{"model": "sound classifier", "dataset": "acted Russian speech (Dusha)", "arch": "vit", "norm_position": "pre", "head_dim": 32, "fused_qkv": true, "inner_norm": false, "init": "torch_default", "epochs": 149.4}
Rows from block 2 of a small sound classifier, named by matrix and row number. Rows with one number belong to one neuron. Each number is 500 + 40 x the weight over its row's rms, rounded and kept within 0 to 999. All counts start at 0. Numbers have three digits each. After the name is the row's rms in percent of the matrix's.
After each neuron's rows are labels from the 100 clips, of 14848, where the neuron reaches its highest value: "strongest on" is what is common among them. Only what is clearly more common there than usual is listed. The data: acted Russian speech (Dusha).
# fc1: MLP up (model.blocks.2.mlp.fc1.weight, 768x128), inputs 0-127
# fc2: MLP down (model.blocks.2.mlp.fc2.weight, 128x768, transposed), outputs 0-127

fc1.584 092:607512500500500546500500500500500500500500560500603500500500500500500546528500646462556500500542506500631500500566500500500500521500400451500545350500461500500500500500500564500500500500500500421500500476500500500500500500500500447500587404500500500500500500500500500500483499500500500500500483500500500453500475500500647594500517500501500471452500500500490500500365500500500500500500
fc2.584 057:500500465500500500500500525500501476500570491530500500433500500500500500563479500570624500500500528500500500463486500419375500500539500580449500500500532500500533500500500500500464500500500500495373500343500500426500500500500578500500500500500506487500500500500500500500500668500393500500468500474378500500500500500500508498500500500500500487500582500500500500500440500439500423500500
strongest on: emotion: sad

fc1.14 085:500500500500500500626500500500582485500500500441500500500572500500500625500470500500587500573500500443346391461500500500500582414500500476500500500500496500500465574500500500500500500422500500500500500450432627526500500408500511500500500500500500488500500500500516500500500500504500500500500382500500500500500332500523500500500500500500500500500500500500500500500500500500521500504500
fc2.14 099:471564500407500277573453500500500500464500500500500500494500500500500500392500500500498500445500500500500500500500500500500600500500500500500431500500500500500500500500499500500500450500500502535618500500515500500500500500402500500520500500500500486306500500500500567496515552500500500500500562465500500500500500500500500500500500500439500500592500500532500500534553498500468500489583
strongest on: emotion: angry

fc1.643 088:500500500500500500500500500500511500500500505500500531500500500500500481500504659500500500500500500434434500500500500500500500323500500500500575500556325500500500500500500500500500500500500500500500500500500500441500500411500500500500500500500500437500500500500500500530500500500382500500500500344500500588461516597500500500500525500500535500500500655500500500500500500500500500500500
fc2.643 084:538500500500500392585514502500500500611443499500500294500500500500500500498595500500410500500500500500500500500500500500553553500500500500500428500500580500500500503500500500500500500500500500485500500500400500500500500500500500500500500500500513471500500500500500500500500437500500500500375500530500425500500666500465500500500500500500406500554433500500506500500599500500500500500500
strongest on: emotion: angry

fc1.506 110:562630500500500500500500500500500500500470565500508429500500500500500500500500500500512500500500500500599557500500500466500500500500471409500492494500526500500500478500500500500500500500500500468500417500500626520549500500500500500429628500500500500500445500500500500500548571584500553500500500500500500500500500500500500500500500320461422491500472500500500500500312471451500500534500
fc2.506 093:506500561500500500500500500498522500500558500434500500500500500500500500500500500500500500500500500500444335427510500489560500589489500588650500500500500500500570500410500500500500599500500500500500522347500527533500500396500500500564500500500500500500500500500500500500497540500537382500500500446500500500622417500500500500500500500500500500500500500500500400500500500492500500500500
strongest on: emotion: sad

fc1.381 097:549560487629575500500422500500500500500500582568510444500500500500500500500500500330500500500500453500538500500531450433500500381500500500500500455583565500500500415500500518420500480397500500500500500500500637500500500500500500500500500500500500500500464500500500500500528509535500562500500555529454500500500500500514500500500500500408454500500500500500500500500500357500500500500500
fc2.381 070:508479468500553500500500500500500517500500500500492500570500500500599500500500500541464500382500371500500500500560526522500572500625437550500456375500500500500486500500500508500500500667500500500500500500500500500500500401500500500500500500500500445500486500558500500500500500500500500500500500500500500500500500501500500500500484500500586500500500500500500500500669500500500581620523
strongest on: emotion: sad

fc1.683 071:500500500500500579500500583500500500500500500500500500500476500500500500500500500500675516500500487412428392435500500500500500500500500479500458500537500500500500500500500500500487491500500500500500500500468540500500545500517500634500500500500596310536500401408500467500500500469500500500500500354500500500500500552500500500500500500500500500500500532609527500500500500507500500500500
fc2.683 069:538584530500500500526462473500500381500500500500500500480500500500500500500585500500521500500500500504500500500508500500500590500500463500500500492500500500500500297440550500500500580500500500470527500500500500365358501500500500477500607500500483526385446500500500500500447500500500500500429533500500500500500500500500500500409500500500420500500420500500500500500500500415500500529500
strongest on: emotion: angry

fc1.2 089:500500500500500500500500500500500430522500662500586500500500441500500519500500483500500500500388500504500411397500500500500500487500500500500500500500500500500500535500500500500500500418500500500500500500500546500500500430650518576500500500500500500500541500448548500434500500500390500500445500443500500500500500586500500555500632500500500500500500500530500332500500500500500500500500
fc2.2 128:373500461500500470475375500500500500500436473500389500500500500500423461500500500523550500500500445500500501500392500500500579500500597547500500603500500524500458500384500527500500419500500537508500500500500500500500587462500500507500500500550500476500646526454500500500500540547429500500500449536500500500500500500535500499405614500500500513500525529500500500500512500497473500482500
strongest on: emotion: positive

fc1.618 109:500472456498500588500500500494580500446500500515500434500500500500500500500500611470579500500500488500500500500500500541500500500500500459500529500511570598649500500500500500500500500500500500448500500402500492340500571500586423500577500500500500406517500499500575500506500500488500595500500500500500500500500500500500500500483500443500393539500500500595500500500420500462500500500500
fc2.618 089:545500459500500500500548500500606500500500500525500500500500500500500500534500500500500500446557500500500500500578500500500625440500500500500500500500500500476575500500455462500500500500500500500326500500500500380500500500500500500500500525500442500500500500500500500500500500517504500500353500500500500584500500500500437577437567540500500607500613500500552500500601500511419500500561
strongest on: emotion: angry

fc1.420 101:500500500500464442500583682500500500500500500500500500497500500500500596500537500500571515467500500481452393500500523500500500500500500369500500522500500500500446542500500518500500500412500500500500500529500500500546500413554500500500500500500500500500500500463500500500500500500500557435500500500500500500500500553552500537532500500500500500500500713527500500500500590469500550500600
fc2.420 107:464500500500490384486500339593500500500481500500500457552500500500511424354500548500481500449500500500500500392500500500500614443500500532500500500500500500500500500454510500517500475500500500500500445500429536500476500500500425500500500500500500500500584500500500500572500500500440500500416500447522500500500500500500500508385593500500500526500413500519500500500615500500500500500506
strongest on: emotion: angry

fc1.245 101:572500607472500500500405500402500500547473549517471505412500500500408500500459500500500500500483500500569544500551500396500465500500500500500500500605570500500500448500500500500500500500500385500500500500660598500478500500500398500500500500500500500500479500500500500578551587500500499500500539536500500500500500476491500500458500500455558500500500500500500500435500385500500500491500
fc2.245 127:543500500500500500500500447500528500500643500504617500437500500500500500500500377500500500358500500500500500500644500500500500570500538500500414369500500500569529489500500500500500500609500500500500408500538500500500500443500500500500500500403500500489500500500500505500533417500500432500500500500500532500500500500500500500500500500500500500542500500500500502500634500478517500500500
strongest on: emotion: sad

fc1.457 064:500500500500500500500500500500614500500500500500500500500500500500500500500500500500500500500500500500500500500500350500500500480500427500500500332500500500500500500500500561425500500500500328579500500520500500556500464311500500500500500500500500500500500500448500500509507500500500500500500500567500411588500500500500500547500500500500500423500570500387500500500500524500500500500500
fc2.457 066:492500500500500588557500500500500500500489500458500500500500500500498500535500500500541500500500500500500500500500500500500500581500500500500471500500500500571477500500500500500500500622500433500500500500500500500500500372500500500500500500611434257500519500500500500500493543500500500500500500664500500500548500500522500500454500500441500592507480500500500431506500500500461394500500
strongest on: emotion: sad

fc1.206 083:561621500581590500500500500500512500500500617500546406500500500500440500500500500366500500500561500500500500500519495500500500418500427500500500454500583500500500380500456532411500500382500500500500500500500500500500500500500500500500594500500443500500448476500500398500497520500500645500431509500500500505500500500500500520500500500500493500484500500435534500500460500500500500466500
fc2.206 080:530500500500548500500500500500500500500500482500534500500500500500620595500585500546475500439500379500500500500548518436500493500522500500500500389500500503500441500500668496500500500500445476500500500500475500487515500375593509500500500500421500500500464500500419500500455459500465500500500398500500473500500500500500500484500500500500500391500500500500500500368553500466560507500528
strongest on: emotion: sad

fc1.471 102:500500500491500500500608500500500500379500500500500500500500500500500544500500598486500500526500512490500417368423601500500500500450500500500471500497500629557490500425500500486500500500500500500500424470500500500500500500532500500500500500500500500430500500500574502500500500500500671500500500508500500500500490521500500500500500500548405500500500500500500500500487605587500500500634
fc2.471 123:463386404500500500500500500500424500554500500433500500500500500500500569500500500625401477500500500500521500500446500494500500500484500500500500500453615500500500500580500500654500500500501580500500505544500500500579500500500500500508500500500500552567500500500444500484500417500539353358500500500448500500545500500500500500500500553500500500500500500511500536500500500549500534500500
strongest on: emotion: angry

fc1.0 105:500500500500502487500575500500500500500500500500500531488500500500500536500500586500520386500500500500442376500500450500451500500556500500500656521476515500488500500500500500345500500500500439592500500451500632500500500500574500500541500500500500500500411440500500500496500500500500572417500405500500500500500416500500500535500500500500500500500500574500500500500500500383500500500500
fc2.0 093:500500500500513500565500471532500500500360508505600390500500489500500407500500500511585491431500500500500500500500507500489500445500500500500500459500477587500654500500500500500500461500428500500576500500500500611500500510500500500570500508500500388500540500500500473504522454569500500500385500500500500500494611500412500548482500500500500595500456500500500500500502523500500500500500
strongest on: emotion: angry

fc1.177 090:500478500589500500500551500500541500500563500500500500500531500500500483500500644500574500500500500429446402500500500500469544500500500500500500521500471500500500487500500500422359500500500500520500500309500500390500500437617500500500500500500500399500500509500500500500500500500500619500500500500500397500500409532500500500500500500500500500500500537500500500500500500500521500500500
fc2.177 074:500500483500500500604500500521581500500425500500500500569691500482500500500500500500513500478500500500500500458500500500508636521500500500500500500500609574348517500500500500500500500500500501500500500500491500372500500500500526500506500500500500450500502532500500515500500470486500500564500500500500500500500546500381500500500500496500500500556514500500483500500641500500599468465500
strongest on: emotion: angry

fc1.646 081:500500500500500500500458500500500500500500500517500433500500500500446480431614500416619500500500489530443379520500500500500500405500500500409479500500500500671500500500500500502500500500500500500591500500500500500626500500562500500500500500500500386500500500485500500500500500500500500500500500500500500500641500500500499584564500457546534534500500500500500487500500554441500521500560
fc2.646 092:475457500500500500504500323570500500500500529500500500500562500500500500432500544453500500500500500500481500497464500526524608540500500500500500500500500448500592500500500500500500452500500500495500500500500500500417500408500500479500500398500429500409597500500500500500500578557500469500500500500500500500500628529482437500418557636500500500500500500500568500500500576500500445500513
strongest on: emotion: positive; emotion: angry

fc1.425 097:597506569567555500500500500500500500500500568500575454500500440500429404500500500500500500500500500500500500500548500500559500500500500500500507507500475500500500349500418510420500500500500500500500503441500500500500492500500500524500581500500481500465550500500500500500580500500500538500439500500500500440500500500417586500500500500500500500330468439500500394362500500455500500500474
fc2.425 088:468500406500467500500472500500500500500500500500464500500487353500500554500500439472437500425500440500500500500519619500500588500500370500500500472500529372500470500500500390500500500500477523472500500500446517537500500500500408500500500596500500505500488500500500500500448351500459500500500500500500500500500500500500500522556500500500500500500438568500500485504587440500507572500500
strongest on: emotion: sad

fc1.540 103:500500609597500467458500519500383500394500500500500500500500500500415500500419507500549500500500500500500500477500503500500445500538500500500500500522500554500500500502500500458500500500655480500500477542630500500443500550500500500523500500418500500500500539500500500500588565500478585500500500500500500500500500548500500500422500498500393500500500500500500510534500500500496405370565
fc2.540 091:500500500500500500483523458500500500500460500482500382500610500500500527500500500500500500481500500516500500500500500500500519500500532500472500500500500500500444555541640500500500500500500500548500500500500438500500426530500500639500500364500500500500500499500500500496500587500500500500351500500389500500500500500580500500486500500500500500500371601442500485457513500500543600500500
strongest on: emotion: angry

fc1.170 109:508500563500586566500500535416500500432391562500584500500600557500501500500500500500548500500500500500500500469500500365500500444500500500500522500500500608500544500500500500500500500500500500500497500370500570508500500562500500500600500500500500458500500565500500500500500500500500475562500500500500500500500417500500500500500500444500500500513403500612500500500498500393500500391500
fc2.170 114:500386387442500500379500500500500500596500500542500478513500500500500500501500500500535622467500500500500500500500500500500500500500500500500500500500500500500500500500500569500500442500500500500500583500500508300500500472500500500500500500500598468605500444500456500500438500500500652500500500500500509500500500500500500500500500517397500500500500500500500500500500500554416500457500
strongest on: emotion: positive

fc1.263 108:621500548551500500500500500500470500460500551573500500476500500428433500497500500500500500494500500500500500500586500500500483500611500500500500434613500500500500386418458500440500500500500500500500500515661500500500500500500431565500500500500500500500500500500500500500607511500500463501500500500500500576500477515491500500416500577500436500500500500500500500500500361459500403500500
fc2.263 133:509434500556616500500478500461477432500561500500591500579500500542500505500500452500557500368500500500500500556500470500528500500500500500500540500373552500500459500500500542500500448500400445403472500500500500500500500500500500500397468500500500489564552500484500500578540571477500383500441500500471500500500592478500500514472500500500500483384518500500500534500554500515500500500477
strongest on: emotion: sad

fc1.648 113:492500500446519500500500536500500516500390601536500446500500500500500500435500500500500500500500500471464500500500500412500500500500478437500500567657500572550500500496500500532500500500500500598500500428495550421500500516575500500594500500553500500500534500500500400463500500475500584467466500500500500500500423500500500500500500461453500500515382590500500500500500500354500500500500
fc2.648 104:500453449500500636500500500500525500500419500483497500500581500500500410473500500500500500509500500500500500445461482500500500511500500500500584500500500563511579500500500508500500500473549500500500500500642500500500514463500431500500500453500500472500500500500500500500459675512447500500343500500500500500500421500500500612500554500500500500500500605500500500478500536560428500500500
strongest on: emotion: angry

fc1.722 087:500500500500457500500463500500500500550537500500500500605500500500500500449564559500629500500540484535460382462500488500500478500500500547500628500500500500500500500500500500412500500500500518500625500402500500421500500574546618500496500500500500445500500437500500500500496555500302500500500510472500500519500454500500500500467500500500500471500500500500447500472500500500537500500500
fc2.722 096:478500500500500500562500500474474500606500500500500500500500500500500500500510500500545500500500500558511500500500470538500500488500500536500500500477452416419500481500546500500414500500500500500500500500432420615500507500500500500500518500485500479430564413500500616500446517505500500500500500500500500500500653522500455602547500500500545500460500550527500426531500547500617500500662
strongest on: emotion: positive

fc1.205 082:500500500500500500500500500352501500500587500491500500642500464500500500500500559500524500500500500510500529500500500500500500500500500500500500500500430500500500500520606481500427500500500482500474500508500500500500500440500500500527448500597500472585500529570500397500500500495500554500500439500500500572500500500395500500482603500327505500500403500500500604500500471500500500500500
fc2.205 075:500500500500500500498500500500500500500500500500500500506500500500500500505500616427498521500454500500500500486537500500606450531500500500500500500500350476545500500500500500500500500500500500407500500500500456500452515500500500500464500435457415516500511493500485583577500507500519500500500500559520523500500500655500478500500500684500500500500500500373500443500500635500500500500500
strongest on: emotion: angry

fc1.388 099:500535540526500508500489500500432526407500514526500500500500500490427500540504500500500500500500500526633500500552500500500500500500491500554537424605537500500500393539500500406500500500500369500499419461575500500492500500500440487602500500500522500500500500500500500500568558500472635500500500500500500500500473528446500500424557500500413500500500484500500500362500500500500471500500
fc2.388 088:470500500500500491503435500500424500500463546500576438620537500500500475500462500471500500475566500484500501500494507500536580500500500500500585458500500500500409519526440538593557547500516500500500500556500500382500500618500500587500509500500500500500500605510500520500434401607500500500500500500496539500500614500500500500433534547500500500500500476500500500500500500500557500500404
strongest on: emotion: sad

fc1.376 071:500500500500542500500527609382500500500500500500500500500500500500500561407495500500663500500455453521447394500500458500500500500500500500581500500500500500500500500500500500429500500500500500500500500425500500424553500343500500500500397500500595500500500500500500500500500500500500500439500353500500500500500500500500580500500500403500500496500500500500500500500500500483577500500500
fc2.376 079:500500500500500500553424500500500500500500500500500500500563500500442500500500500500473500484500500500500500500500500558450500524500500554548500448500500500500632500430500500500500500500500500500500376500500500500436500403422500500500583500500500469366500500500500500582500491500553500500494500500604500500500500568500500500348521698500500500500500500500500500500500500550500500472500
strongest on: emotion: positive

fc1.436 106:500591500582559500500500500500500500436500556597500500490500500500444458500500500500500500500500477500500500500500455500500500500500500500495601413596500437459500500500500528447500500500500453627431500425511500500500500500616500500500500500500500500500396500454500500500493500500500524508500500500500551637500381543500500517500604500519390500500500500500535500438500441500500500525500
fc2.436 099:500500500500540500585509500561500533500530447431576436500500500500500399500500500500593486421500500500500500500567461500674493566500500500500500422398526447533544500500500545500500529500446412500500500469500476483500500500500500500500500474500500382500500559498500500655500511585435513500500500537500500500500512500500500500471500500500500545500573526436500500500500500500500500496500
strongest on: emotion: sad

fc1.236 116:617500557497500500421515500500456510407500572505500500416500500449421618500500500500500500500500500521575500500500500500471457500493559500591500432573500500500444474434500500546500500500500500500500500529638462500453500500500444558500500511500482500500500500451500500458629552500500454486500500500500500500500510576500500500465502500468496500500500500456500486473500500500500418356500
fc2.236 149:500500593500624521500459500424496500500503571500500500500549500500500500500500500431500641345500500520592500500500393500500485500500465500490514500500592500471500447500470500507500426500382435500475500500436496500500500500500546500436500500500500500477540500574500500500536525503500500500500500571408500398504500500500500546431500500500500500500500463500500500500513500549545500500472
strongest on: emotion: sad

fc1.344 124:518500500543500519500500523500500552500500500512500500500627500500500500500500605548588490500500486500500500345500500528500579439500500410500451500530500500512490500500500500498398500500500490500500500402500630370528500439500483500587500500500500432500500500500500500457500476500500520500500500500500406500500480627500500500500500500500502459515448500500500500525500500415500441500503
fc2.344 109:500500500500549500500624500558580494500500433476500500500500500500500500521500500500500431500549500500500500500500454500500527529542500500500500500385500500500500569500500500500500500500531500494565500500500500500500500443500497500500500500500500500500500439345500500461500460500500507500500496500526500552500500500580500500578596500605500500481621500589500320500500500500500500603500
strongest on: emotion: angry

fc1.402 107:582563556500500500520500518454500500500500454621500500439500500493500500500500500455615548500500500541591540500510500412500500500500500435500500463523500500560500402500500500500500500508500500569500500500500527500500500500500500500500473500500500500500504500500500500500595553596554500500447500500500500500500500500500500500500500449466465428500500500500500500500413321418500500354500
fc2.402 093:496500500500500500549500500500500387500500471408551500658500429500500500500500500500500461400500500500614500500500432507500613500500500500500559500500500500500501500478500458500500500500500500500500503500500524500500500500500500500500483500500500500605445500500540500581449389500500342391500500500500500500500500500500500573500407500500500500500500500500500500500500500535500500500401
strongest on: emotion: sad

fc1.241 091:593579546586500500500500500500500500500500582583535437500500500500500500500500547459500500500566500500500500500500500372500500349500500392594557404552500500500520500500500500428500500500500500500500500500500571416500500500500500500500500500500500500500462500500457500500615547564500498500500500573500500500500500500500500500500500539446437406498515500500500500484500500386500500500454
fc2.241 063:532500500453545500582500481500423500500500500500555500500500500500500485500500500500500500500500500500500500500500436505500500500656500574500500500500500500500408500500500500500500500500428500500500500500500603500500500464500500500500500500500474500441500500527500500500500500567500500500500500500500500556500500500500500500500500500500500500500500500500500500196602500408500500500500
strongest on: emotion: sad

fc1.504 103:500500500500500500500539500500500500500500500500500500500461500500500561431500651500528500500500500515427439500500500519500525500500500359500665500498361500500500500500500500507500500500500520532500500426500462386500500359532500500500500500500500500500500500500500484400500500500500481467500500472500500679500474500500500563500500500500500500500500541500514500500500500500500500500500
fc2.504 108:500500500500500441508500411513545500500400500500545364500639500500498500500546500500479478475500500536500500500500483500601543500500500500500500451500505413500500500500478562500500500500470500500500500500459500608500500500500500500514500443500500509500502500500407500500500509652500500500500500500500500500500599500419500537364500500500500514534380500441500500555544500500500500500500
strongest on: emotion: angry